{"encoder_arch": "swin", "model": "image FSQ autoencoder", "dataset": "photos of plants and fungi (iNaturalist)", "train_examples": 90422, "image_size": 64, "crop_scale_min": 1, "horizontal_flip": true, "translate": 0.06, "bottleneck": "fsq", "downsampling_factor": 8, "encoder_norm": "layernorm", "encoder_norm_position": "pre", "encoder_activation": "reglu", "encoder_mlp_ratio": 2.67, "encoder_head_dim": 64, "encoder_fused_qkv": false, "encoder_bias": "all", "encoder_qk_norm": false, "encoder_parallel_block": false, "encoder_inner_norm": false, "encoder_moe": "top_k", "encoder_drop_path": 0.05, "encoder_num_experts": 16, "encoder_moe_every": 2, "encoder_expert_mlp_ratio": 2, "encoder_experts_per_token": 2, "encoder_shared_expert": false, "encoder_patch_size": [4, 4], "encoder_conv_stem": false, "encoder_depths": [4, 4], "encoder_widths": [64, 128], "loss": "mse", "latent_channels": 4, "decoder_norm": "batchnorm", "decoder_activation": "leaky_relu", "decoder_widths": [32, 64, 96, 128], "decoder_blocks_per_level": 2, "decoder_block": "plain", "decoder_attention": false, "decoder_upsampling": "nearest_conv", "levels": 7, "residual_init": "zero_last", "optimizer": "soap", "beta2": 0.99, "lr": 0.0042, "beta1": 0.9, "shampoo_beta": 0.99, "eps": 1e-08, "precondition_frequency": 16, "max_precond_dim": 1536, "one_sided": false, "adamw_lr_other_params": 0.001, "grad_clip": 1.0, "steps": 11500, "batch_size": 128, "epochs": 16.3, "lr_schedule": "cosine", "final_lr_fraction": 0, "warmup_steps": 570, "weight_decay": 0.02, "adamw_weight_decay_other_params": 0.05}
Rows from block 7 of the encoder of a small image FSQ autoencoder, named by matrix and row number. Rows with one number within an expert belong to one neuron, the router's apart. Each number is 200 + 20 x the weight over its row's rms, rounded and kept within 0 to 999. All counts start at 0.
Before each expert's rows are labels from the 100 images, of 14976, where the router gives the expert most weight on average: "colour at peak" is the nearest of a few named colours to the mean colour under the peak. Only what is clearly more common there than usual is listed. The data: photos of plants and fungi (iNaturalist).
# router: router (encoder.blocks.7.mlp.router.weight, 16x128, trained with AdamW), inputs 0-42
# gate: expert gate (encoder.blocks.7.mlp.gate, 16x256x128), inputs 0-42
# up: expert up (encoder.blocks.7.mlp.up, 16x256x128), inputs 0-42
# down: expert down (encoder.blocks.7.mlp.down, 16x128x256, transposed), outputs 0-42

# expert 10
colour at peak: black
router.10,170,195,165,182,225,215,203,229,185,172,194,191,192,210,187,227,173,229,177,189,198,183,204,203,224,207,179,210,196,210,189,238,211,229,214,171,180,197,222,191,197,183,238
gate.5,150,211,227,227,183,209,185,212,197,209,186,200,196,181,229,168,229,236,207,198,181,190,177,225,194,232,227,204,217,210,206,181,193,216,179,194,253,186,182,197,196,175,191
up.5,209,193,211,182,213,191,210,181,202,187,196,220,162,177,206,152,224,222,200,182,220,221,225,192,190,183,204,159,189,228,195,222,225,188,244,202,190,227,212,207,228,227,206
down.5,234,188,216,187,176,220,214,200,206,188,215,163,214,188,198,219,189,238,187,228,171,176,218,218,196,212,176,211,205,178,228,181,217,197,188,206,241,241,185,211,199,177,190
gate.6,201,181,205,197,203,220,197,182,203,190,209,248,242,242,193,190,165,190,216,189,173,187,193,192,165,212,205,204,198,191,187,183,193,221,188,212,234,190,207,224,215,193,215
up.6,225,195,216,207,196,208,200,185,170,178,212,258,229,217,205,187,183,199,206,197,184,176,207,169,205,197,230,201,200,206,179,195,176,175,187,212,211,185,231,205,204,190,233
down.6,181,230,189,180,189,230,191,199,184,209,240,242,203,185,210,207,194,201,217,185,226,234,199,217,185,200,201,202,218,189,181,179,210,215,211,230,212,175,203,206,206,202,224

# expert 14
colour at peak: black
router.14,211,207,184,164,215,176,194,224,175,200,181,198,206,223,188,206,153,176,166,170,168,206,191,210,216,226,179,222,186,193,186,173,201,214,198,178,187,236,174,220,190,212,199
gate.15,219,198,219,231,208,216,191,231,250,204,169,179,169,193,224,188,185,189,209,211,181,202,213,197,190,208,203,190,212,206,166,172,175,208,211,223,199,201,188,188,184,169,149
up.15,204,206,180,190,207,198,224,173,207,221,222,183,234,215,187,212,220,207,195,191,217,212,185,194,189,220,218,222,210,194,230,192,204,186,211,179,205,188,224,218,182,208,237
down.15,195,215,205,212,205,212,192,240,215,185,209,228,178,193,180,205,201,188,197,220,215,201,161,166,181,232,184,202,221,188,210,196,196,207,190,221,219,187,218,195,184,214,224
gate.16,214,221,182,201,200,190,207,199,201,168,235,182,166,192,173,178,190,200,155,210,225,173,191,210,207,231,205,197,230,192,180,212,198,177,218,206,217,191,183,210,190,225,200
up.16,196,192,187,197,225,172,177,237,194,195,199,197,171,219,221,199,210,201,166,207,193,205,186,217,201,214,217,229,211,195,187,188,179,167,214,199,211,167,234,196,197,230,201
down.16,183,214,226,206,183,209,195,201,201,215,203,185,189,216,167,222,176,194,235,223,197,196,213,193,182,169,209,192,204,221,215,215,223,238,179,177,205,188,223,205,199,197,223

# expert 3
colour at peak: brown
router.3,254,203,186,188,223,213,170,255,186,192,215,182,179,204,244,165,198,221,180,219,219,206,214,203,213,227,191,203,210,189,176,227,239,193,195,166,199,196,197,195,200,217,191
gate.10,207,189,198,177,190,169,222,235,175,187,144,241,214,216,211,196,235,232,205,193,209,235,194,202,190,215,174,209,213,190,209,190,212,208,206,220,169,197,211,190,169,192,175
up.10,191,181,190,156,222,209,226,202,213,199,148,197,202,220,189,195,231,212,214,205,205,224,218,215,202,212,190,216,179,215,171,212,193,175,224,207,214,183,193,171,190,186,204
down.10,162,239,198,211,220,215,178,187,185,212,179,212,208,186,226,215,195,223,203,218,191,154,210,212,234,195,193,220,215,201,160,207,206,198,174,217,231,179,201,204,212,223,194
gate.11,189,224,190,217,196,159,207,213,213,174,188,212,228,214,181,169,164,218,218,195,189,176,224,177,195,188,221,190,195,184,178,190,203,194,191,219,187,227,224,208,213,218,196
up.11,205,205,188,236,181,193,183,207,188,189,169,201,193,217,209,201,202,182,213,195,186,221,218,210,184,214,199,191,209,207,182,202,210,216,188,179,194,176,203,180,203,183,207
down.11,207,191,180,182,220,180,223,189,216,197,243,183,212,165,215,183,198,185,186,250,206,182,190,199,197,189,184,249,200,193,208,180,187,171,250,214,222,194,210,183,193,199,189

# expert 8
colour at peak: brown
router.8,237,222,187,181,242,226,185,217,169,189,204,164,185,214,229,193,185,191,198,190,224,198,174,206,179,237,184,229,184,222,179,233,184,199,201,168,230,173,177,164,213,213,199
gate.5,173,195,200,202,174,208,222,163,264,209,223,212,173,190,175,227,211,206,187,211,169,172,197,178,195,210,173,241,203,180,214,193,206,191,214,203,189,220,196,188,213,232,207
up.5,191,189,186,208,204,187,213,163,192,216,186,216,225,182,206,192,218,205,230,213,216,214,204,245,194,181,202,209,210,212,211,195,192,221,221,165,200,171,203,210,183,168,203
down.5,157,209,197,187,206,207,229,154,249,200,271,212,163,186,204,205,220,226,161,216,172,171,191,179,201,217,206,213,211,173,203,198,194,189,182,208,200,208,202,183,208,222,190
gate.6,204,222,193,180,195,234,220,169,208,198,191,225,163,212,197,223,195,213,188,196,189,228,194,183,201,214,223,216,219,213,224,190,161,216,218,215,176,206,222,193,219,195,251
up.6,227,173,164,191,194,190,181,219,227,203,229,209,203,200,226,174,239,225,209,215,218,189,192,208,207,164,185,186,193,197,190,240,231,189,203,182,186,177,207,167,188,212,207
down.6,169,213,194,190,233,226,194,157,203,174,160,217,188,229,173,207,225,213,210,216,180,186,233,226,158,211,227,198,223,215,170,205,195,188,245,209,251,165,171,198,207,224,183

# expert 12
colour at peak: grey
router.12,188,191,169,223,218,228,217,180,200,192,198,228,208,231,218,204,200,177,230,217,223,190,161,190,194,181,200,172,198,230,176,207,222,186,207,174,219,232,206,204,245,215,214
gate.15,229,195,184,204,209,222,182,225,166,227,204,205,226,180,224,193,182,208,218,178,214,186,214,173,182,197,235,192,212,176,191,176,213,190,170,206,203,190,237,199,170,218,217
up.15,177,176,211,189,211,172,206,204,218,199,209,194,208,175,205,182,182,188,179,197,185,172,235,214,210,214,214,185,214,198,191,177,254,224,192,192,201,203,164,227,199,210,194
down.15,194,200,197,221,154,239,200,173,243,230,231,223,214,212,199,221,229,224,192,182,210,194,239,200,233,197,162,186,184,228,191,196,200,168,201,203,169,205,209,200,178,205,202
gate.16,228,196,203,181,189,212,201,207,204,223,167,219,191,216,235,186,186,194,187,192,197,203,173,193,188,204,173,183,178,186,182,180,214,200,197,209,200,203,234,206,206,252,203
up.16,216,203,194,215,193,233,225,212,196,197,188,182,212,171,202,182,170,145,162,153,217,179,196,218,167,194,202,234,234,198,213,205,203,187,180,173,235,176,176,196,215,179,247
down.16,195,192,177,199,195,206,200,189,185,199,213,224,208,214,200,196,197,222,194,221,210,158,224,206,181,209,206,226,207,210,189,196,207,235,173,201,224,156,216,222,191,188,203

# expert 11
colour at peak: grey
router.11,164,227,215,228,173,195,229,198,210,164,219,204,199,230,223,206,190,229,188,227,175,205,196,162,195,192,208,224,236,180,224,206,184,239,196,207,229,237,168,207,219,174,195
gate.15,197,196,173,171,202,208,211,182,191,185,231,217,213,227,195,169,198,178,188,227,200,199,210,228,207,185,214,187,196,256,208,231,196,197,209,223,196,206,224,159,196,185,208
up.15,202,196,205,212,193,198,159,231,233,209,159,196,177,198,228,219,203,192,210,204,237,189,166,165,173,179,203,226,215,164,217,198,230,211,191,169,224,222,187,198,210,224,208
down.15,172,206,203,178,199,185,213,185,202,164,217,222,203,221,191,194,219,175,159,181,222,221,229,208,209,184,247,190,207,230,189,152,191,213,196,242,177,198,191,178,218,176,208
gate.16,194,169,166,175,183,197,177,194,173,205,203,217,191,210,185,186,200,174,185,204,177,215,187,196,219,207,242,180,204,225,193,189,175,159,212,197,201,203,210,197,185,209,203
up.16,196,198,170,168,195,214,156,188,224,187,222,200,197,230,189,198,191,178,176,204,175,208,188,199,224,200,247,210,205,207,191,180,191,187,208,211,205,214,197,197,176,224,196
down.16,231,189,201,199,194,191,207,205,171,213,180,193,213,177,163,189,219,272,199,201,244,208,202,201,212,182,135,202,190,183,208,211,194,180,206,190,186,208,170,202,188,176,192

# expert 2
colour at peak: green
router.2,217,182,185,210,227,222,209,191,198,200,228,206,198,166,215,225,195,181,225,186,202,158,207,204,155,174,170,219,180,194,177,188,212,201,193,163,174,210,185,201,214,250,172
gate.0,178,200,176,217,205,200,190,205,224,192,180,177,202,215,210,222,205,203,177,206,209,203,169,201,206,215,251,188,232,208,178,177,208,219,201,170,242,180,191,172,223,202,238
up.0,191,218,185,218,231,178,168,223,205,227,193,201,221,168,214,210,202,193,203,221,208,208,217,164,218,191,195,192,224,219,196,217,160,214,164,185,161,170,211,195,193,158,197
down.0,194,211,221,186,175,210,223,156,199,211,212,197,212,184,191,203,238,212,168,212,215,218,193,211,188,195,191,183,206,152,198,237,180,206,220,192,245,175,196,174,215,167,226
gate.1,226,172,204,181,207,237,217,218,161,186,230,155,214,170,192,190,186,197,186,188,184,204,163,232,196,190,198,207,209,192,167,179,195,178,204,205,182,217,209,218,191,201,195
up.1,239,151,194,201,208,214,220,212,159,203,214,175,212,190,220,200,178,213,203,194,186,233,185,215,210,206,198,232,193,190,172,148,217,195,200,183,176,200,237,206,187,211,197
down.1,192,225,204,205,200,187,190,182,225,210,149,205,179,227,213,187,199,215,279,192,225,197,206,203,201,227,187,167,216,195,193,211,210,215,198,215,211,160,160,241,175,209,201

# expert 7
colour at peak: white; cyan
router.7,161,188,193,189,207,230,195,205,211,187,222,222,229,224,222,226,208,208,159,184,191,191,175,200,177,197,178,178,200,178,239,171,182,207,181,211,193,233,192,193,235,171,235
gate.10,207,207,213,209,135,190,205,158,199,200,200,192,201,172,233,203,178,182,196,194,222,241,163,163,227,211,227,212,199,204,205,210,217,204,213,233,207,195,195,197,230,224,190
up.10,192,200,183,188,218,228,214,208,197,224,195,212,219,238,156,187,186,226,210,224,199,160,219,210,168,183,193,209,204,188,206,198,202,176,191,155,205,206,199,208,178,163,213
down.10,218,228,211,195,166,178,183,207,196,193,214,168,166,199,194,174,193,168,197,196,198,245,185,214,203,198,216,187,189,200,190,217,219,232,196,191,193,192,170,226,207,220,203
gate.11,217,201,192,199,182,200,227,171,179,177,177,201,199,195,202,216,208,229,220,192,200,212,205,193,197,222,202,208,188,206,217,176,209,221,180,199,181,157,208,222,193,183,201
up.11,196,207,189,198,206,210,176,199,207,198,201,198,193,188,188,190,198,220,199,173,209,216,212,224,192,212,180,187,168,214,212,186,202,204,191,243,204,153,194,215,223,182,221
down.11,193,251,193,165,188,189,200,196,194,202,205,159,210,216,201,211,234,145,158,197,207,200,243,190,240,178,205,204,175,169,172,234,200,211,178,212,197,206,193,205,181,218,182