From a checkpoint of a small image FSQ autoencoder: encoder widths [64, 128], 90422 training examples.
Rows from block 7 of the encoder of a small image FSQ autoencoder, named by matrix and row number. Rows with one number within an expert belong to one neuron, the router's apart. Each number is 200 + 30 x the weight over its row's rms, rounded and kept within 0 to 999. All counts start at 0.
Before each expert's rows are labels from the 100 images, of 14976, where the router gives the expert most weight on average: "patch colour" is the nearest of a few named colours to the mean colour under the peak. Only what is clearly more common there than usual is listed. The data: photos of plants and fungi (iNaturalist). In brackets: how many of the 100, against the usual share in percent.
# router: router (encoder.blocks.7.mlp.router.weight, 16x128, trained with AdamW), inputs 43-85
# gate: expert gate (encoder.blocks.7.mlp.gate, 16x256x128), inputs 43-85
# up: expert up (encoder.blocks.7.mlp.up, 16x256x128), inputs 43-85
# down: expert down (encoder.blocks.7.mlp.down, 16x128x256, transposed), outputs 43-85

# expert 4
patch colour: white (27 vs 0.9)
router.4,253,221,198,201,236,213,184,243,168,182,199,176,200,247,221,175,174,201,210,242,239,239,156,180,186,165,237,147,236,209,211,195,177,148,215,239,199,239,196,198,184,172,203
gate.0,160,207,213,209,208,185,205,137,197,196,213,133,187,136,156,194,187,248,230,229,195,186,168,175,189,214,160,231,174,220,180,164,131,192,162,191,191,193,252,209,197,167,218
up.0,200,224,148,202,212,192,199,226,220,194,175,264,217,222,183,184,198,262,198,224,282,190,185,214,157,236,251,206,148,213,152,215,182,177,262,226,169,220,199,183,190,164,172
down.0,186,216,251,232,194,185,236,159,214,229,202,123,189,220,169,205,179,222,189,241,164,207,198,167,230,179,160,207,230,163,182,165,148,210,160,205,198,196,228,226,226,216,179
gate.1,195,160,194,176,215,229,247,137,139,187,210,153,285,224,230,168,213,168,256,218,192,192,183,224,217,203,189,229,195,226,172,164,193,180,244,185,205,200,188,191,225,153,212
up.1,202,213,174,205,212,168,221,183,204,188,226,220,186,211,238,242,194,165,188,211,211,163,205,194,201,225,220,166,216,233,219,202,170,166,231,184,186,186,201,186,217,174,209
down.1,226,192,188,158,196,226,182,179,196,178,183,219,268,187,224,200,245,166,197,184,188,172,262,221,189,223,269,264,167,223,217,206,239,174,194,235,256,193,195,233,212,193,218
gate.2,205,175,154,192,194,274,237,186,159,160,222,194,199,222,195,154,165,188,186,125,179,185,195,208,226,208,303,253,162,212,213,182,179,233,186,173,176,211,203,157,224,203,215
up.2,176,178,155,148,245,183,200,167,199,217,225,193,185,170,205,162,212,208,210,185,185,173,177,236,208,171,197,236,200,158,137,231,208,219,251,204,219,163,169,177,191,134,201
down.2,185,230,218,209,203,186,204,165,232,193,229,190,225,220,138,214,247,193,206,189,188,230,211,201,193,226,170,253,188,215,201,187,214,200,254,173,217,201,217,236,184,203,169
gate.3,203,217,205,227,207,229,161,163,197,153,165,209,232,212,199,180,254,198,200,198,254,184,253,209,209,206,201,163,203,197,207,184,162,254,179,235,204,121,177,183,214,114,192
up.3,180,177,208,228,204,203,210,177,209,140,162,193,229,181,130,204,247,234,251,221,228,178,277,214,202,207,230,135,189,183,227,215,235,218,231,169,209,150,167,201,194,140,198
down.3,192,226,203,137,211,177,196,213,204,219,236,231,183,242,207,171,141,217,237,209,202,170,156,171,209,200,178,199,245,236,160,220,242,189,236,270,189,204,225,124,197,214,203
gate.4,252,202,191,171,212,222,156,196,202,253,221,245,207,196,290,167,192,234,228,208,220,230,175,205,179,189,203,237,137,205,183,144,186,250,166,194,159,125,219,215,237,233,221
up.4,221,116,230,223,233,168,221,213,222,198,201,207,158,177,236,188,141,221,199,251,249,174,202,227,155,195,183,206,209,233,206,202,169,233,186,143,143,180,152,220,237,226,156
down.4,164,213,208,162,175,250,195,147,190,207,237,183,203,208,176,203,170,164,210,167,159,178,213,194,200,166,146,181,220,211,149,230,206,168,214,239,275,232,249,184,140,197,175

# expert 1
patch colour: brown (93 vs 35.4)
router.1,163,209,256,209,179,201,229,232,198,203,176,188,164,187,254,233,197,181,184,172,233,222,163,245,207,202,226,228,176,179,190,136,227,216,246,233,243,231,166,210,160,150,252
gate.0,227,201,229,213,163,244,226,226,172,148,127,283,258,207,180,189,175,153,228,243,174,209,213,176,200,188,198,187,183,177,191,233,267,210,225,197,155,217,210,119,204,268,206
up.0,237,231,218,226,194,181,182,255,193,187,153,212,160,225,229,224,199,127,238,170,151,204,212,238,166,172,201,236,228,147,197,216,258,182,238,167,124,160,225,163,193,273,240
down.0,232,181,158,189,214,205,194,148,198,194,234,207,176,170,156,231,243,192,214,242,240,202,183,203,190,211,203,206,230,182,238,233,192,139,225,187,203,164,199,203,195,154,211
gate.1,202,204,230,166,207,218,210,198,219,294,148,250,200,244,210,211,299,223,226,128,205,224,205,218,165,163,185,198,186,201,204,166,135,215,246,246,229,201,166,236,186,176,212
up.1,273,190,174,228,238,150,201,189,268,197,136,217,182,184,251,256,240,241,182,238,193,153,232,171,175,164,173,174,208,190,243,211,139,202,243,211,187,169,178,211,228,243,192
down.1,247,175,166,193,224,187,231,202,215,168,217,192,120,180,156,251,179,216,169,94,193,210,203,217,211,195,184,211,200,206,179,195,206,246,169,196,194,164,236,209,227,220,233
gate.2,172,165,216,194,219,207,178,241,175,154,203,210,188,253,214,197,210,196,250,249,231,208,244,168,184,189,207,207,128,185,140,241,215,183,210,209,183,198,232,181,231,192,213
up.2,233,149,139,211,189,168,181,246,192,154,223,186,223,257,217,213,215,220,249,273,226,183,225,195,180,190,196,195,181,174,140,201,189,194,221,233,166,210,259,188,201,182,154
down.2,197,185,192,209,201,149,196,213,230,211,257,175,229,161,225,147,167,212,173,243,177,175,233,195,197,166,169,230,186,178,251,159,245,192,200,195,167,204,174,231,206,170,221
gate.3,227,229,198,165,223,125,203,268,164,220,157,158,171,190,200,120,196,215,221,137,163,178,172,209,191,198,207,214,155,201,195,191,220,196,188,213,196,187,209,192,225,189,214
up.3,234,214,215,190,178,175,178,209,198,236,227,168,228,179,200,203,173,175,194,185,137,205,218,212,219,205,163,171,182,209,171,183,245,220,226,262,175,197,212,156,212,219,156
down.3,225,148,210,183,205,236,196,221,259,178,214,163,164,253,158,183,222,160,198,202,189,179,181,164,148,215,168,236,180,186,171,163,200,181,142,217,202,241,192,211,201,119,178
gate.4,166,222,168,149,249,203,187,228,192,205,221,255,182,233,233,199,150,166,134,160,209,201,209,231,174,209,199,201,162,235,209,210,196,147,178,233,207,213,196,156,222,233,246
up.4,169,183,225,213,193,190,261,208,197,199,240,146,190,215,195,205,149,199,167,208,132,197,215,197,192,178,136,203,222,169,190,152,177,191,138,201,173,203,192,239,177,216,199
down.4,186,211,169,144,219,224,144,191,179,191,185,258,174,206,202,187,208,203,180,186,266,240,187,197,213,246,273,172,144,246,193,255,247,189,239,231,227,221,189,158,207,173,188

# expert 2
patch colour: green (52 vs 6.1)
router.2,264,229,192,225,193,201,205,181,175,170,230,172,200,246,188,188,173,222,239,214,205,216,194,194,158,184,222,196,273,208,206,176,245,182,226,161,218,214,226,209,227,260,216
gate.0,178,158,194,194,160,226,206,183,164,228,207,242,218,205,190,197,229,168,210,97,194,252,188,213,200,181,188,189,171,201,197,183,153,194,193,246,207,159,214,180,210,158,242
up.0,174,210,159,221,255,204,185,162,175,181,199,210,270,176,158,203,181,160,200,177,140,195,201,144,259,224,232,182,163,194,225,237,168,215,152,251,238,211,243,231,153,221,210
down.0,210,228,166,172,204,203,192,263,185,123,207,209,163,196,203,172,189,150,191,223,220,213,178,166,147,181,215,210,147,225,211,206,191,124,228,147,218,203,220,136,174,175,173
gate.1,235,222,197,218,185,166,208,216,184,100,242,143,171,128,210,188,109,242,196,226,171,188,214,156,249,284,225,200,176,222,190,244,241,217,150,186,196,188,226,182,236,225,203
up.1,198,212,200,183,191,186,220,212,172,150,217,172,179,143,212,147,171,214,184,136,178,189,188,159,237,289,219,228,173,227,164,191,210,207,121,235,211,226,212,203,231,242,248
down.1,210,240,240,200,215,211,189,180,123,255,163,197,258,231,169,187,196,176,217,144,206,196,182,195,197,164,200,216,194,202,221,204,181,144,236,258,199,218,199,215,153,196,238
gate.2,234,218,206,228,181,214,197,196,235,182,237,246,175,253,189,167,229,166,201,238,232,241,169,166,166,160,248,203,261,204,292,183,209,221,191,192,208,213,212,174,188,238,221
up.2,223,238,206,204,180,205,217,170,209,204,201,231,230,180,184,253,180,236,211,246,220,206,175,221,142,171,269,220,206,240,234,191,185,193,193,174,199,229,217,186,195,187,192
down.2,220,194,185,168,177,180,209,198,215,168,240,216,200,180,172,274,193,168,211,248,183,212,204,227,219,241,290,215,213,259,236,194,194,175,196,155,180,171,206,177,172,198,151
gate.3,197,179,202,265,194,188,186,179,214,128,208,180,167,231,213,187,204,181,147,169,152,228,156,193,214,226,169,214,193,167,223,164,159,184,138,208,237,213,200,161,238,159,201
up.3,199,189,163,258,208,223,199,135,171,169,220,155,208,227,203,256,151,150,173,194,180,232,155,180,201,243,215,172,180,201,183,240,194,182,131,221,182,229,230,195,214,202,190
down.3,241,189,193,211,233,148,168,230,191,267,189,200,154,193,229,168,158,208,179,218,215,200,208,221,238,176,185,213,237,197,229,206,226,268,215,160,203,172,204,166,260,228,207
gate.4,178,225,147,193,214,163,214,198,175,187,209,223,206,175,171,162,232,208,153,153,204,205,135,271,187,142,238,225,202,154,204,204,173,199,187,238,208,198,214,144,211,183,236
up.4,214,227,208,186,225,207,210,174,198,209,209,208,229,221,176,168,159,168,161,211,200,186,190,167,195,258,225,140,202,190,173,204,171,173,211,224,201,203,190,241,269,167,155
down.4,146,184,207,173,201,233,202,204,207,229,239,248,171,183,103,165,238,182,234,168,259,182,226,193,198,176,232,165,177,208,152,186,239,152,234,174,257,202,256,177,213,192,232

# expert 5
patch colour: black (94 vs 3.5)
router.5,259,170,225,170,214,177,197,221,155,221,241,158,224,170,209,176,203,191,230,174,218,207,259,208,209,179,183,197,181,224,254,160,154,223,230,217,133,231,195,204,194,186,214
gate.0,202,193,250,233,192,138,177,180,130,180,209,216,183,213,267,163,226,224,127,190,240,185,217,203,186,229,225,206,192,222,201,174,253,186,237,192,181,205,184,186,213,197,194
up.0,187,201,232,271,142,210,248,225,209,254,124,176,230,178,178,219,181,213,174,216,199,190,220,205,208,194,226,194,245,227,171,178,159,166,220,207,161,214,164,125,164,191,134
down.0,161,202,196,216,198,213,167,201,191,187,194,204,213,207,243,264,164,158,194,283,257,203,177,226,191,229,187,203,161,207,229,204,203,232,149,194,217,175,229,223,207,214,163
gate.1,163,242,203,180,178,174,170,182,178,173,158,243,206,191,246,169,229,200,226,129,199,189,179,235,240,223,165,205,175,201,179,231,234,225,173,229,225,203,238,156,195,246,198
up.1,230,191,222,249,238,236,161,213,213,168,179,205,251,211,219,252,155,214,189,174,207,175,204,220,259,138,197,162,160,251,167,231,171,184,187,239,238,208,265,192,167,197,167
down.1,187,159,210,221,204,195,212,161,145,206,180,217,159,207,226,125,196,184,247,190,167,199,180,171,179,209,154,246,208,163,174,180,199,177,203,178,258,209,233,215,182,186,194
gate.2,210,170,195,198,242,150,199,185,173,244,148,208,164,227,184,154,211,152,165,248,187,162,171,201,246,181,183,211,211,245,158,154,202,222,176,250,162,214,217,168,217,169,259
up.2,174,229,125,221,200,209,181,216,207,218,184,165,200,184,172,204,191,219,234,160,185,201,180,192,236,157,177,192,202,224,190,154,203,187,209,189,218,149,161,168,235,156,180
down.2,217,217,178,195,215,204,192,183,232,203,209,237,209,149,264,205,229,174,165,173,203,211,201,206,211,156,225,185,198,242,194,181,228,239,222,122,186,124,181,243,126,221,194
gate.3,189,205,186,169,229,191,152,202,157,204,232,249,190,199,200,130,183,154,227,163,192,189,203,208,248,211,235,276,238,198,172,213,182,205,170,179,205,216,194,196,201,231,256
up.3,215,240,191,224,215,208,213,210,210,196,184,166,211,156,203,240,246,264,224,209,241,251,204,151,167,209,224,154,206,249,166,224,226,208,140,245,177,145,194,181,154,199,154
down.3,223,181,253,242,216,230,219,213,209,241,216,217,184,182,202,167,208,204,236,171,201,223,225,219,195,243,183,259,205,173,165,122,217,189,203,140,195,184,206,241,203,209,231
gate.4,162,219,275,197,193,207,191,160,184,202,204,180,170,229,183,231,154,191,172,224,223,232,265,244,219,208,188,221,214,195,214,196,161,206,197,178,205,211,197,224,148,175,129
up.4,198,165,176,188,236,287,129,242,184,224,161,191,163,192,190,166,222,232,184,176,178,249,150,221,145,220,204,221,183,206,191,217,181,261,220,212,198,166,188,226,264,246,177
down.4,239,193,253,201,209,171,177,179,166,177,259,164,200,227,179,204,187,173,254,236,160,185,187,147,229,197,223,258,246,150,240,189,192,177,183,181,161,192,160,182,196,170,195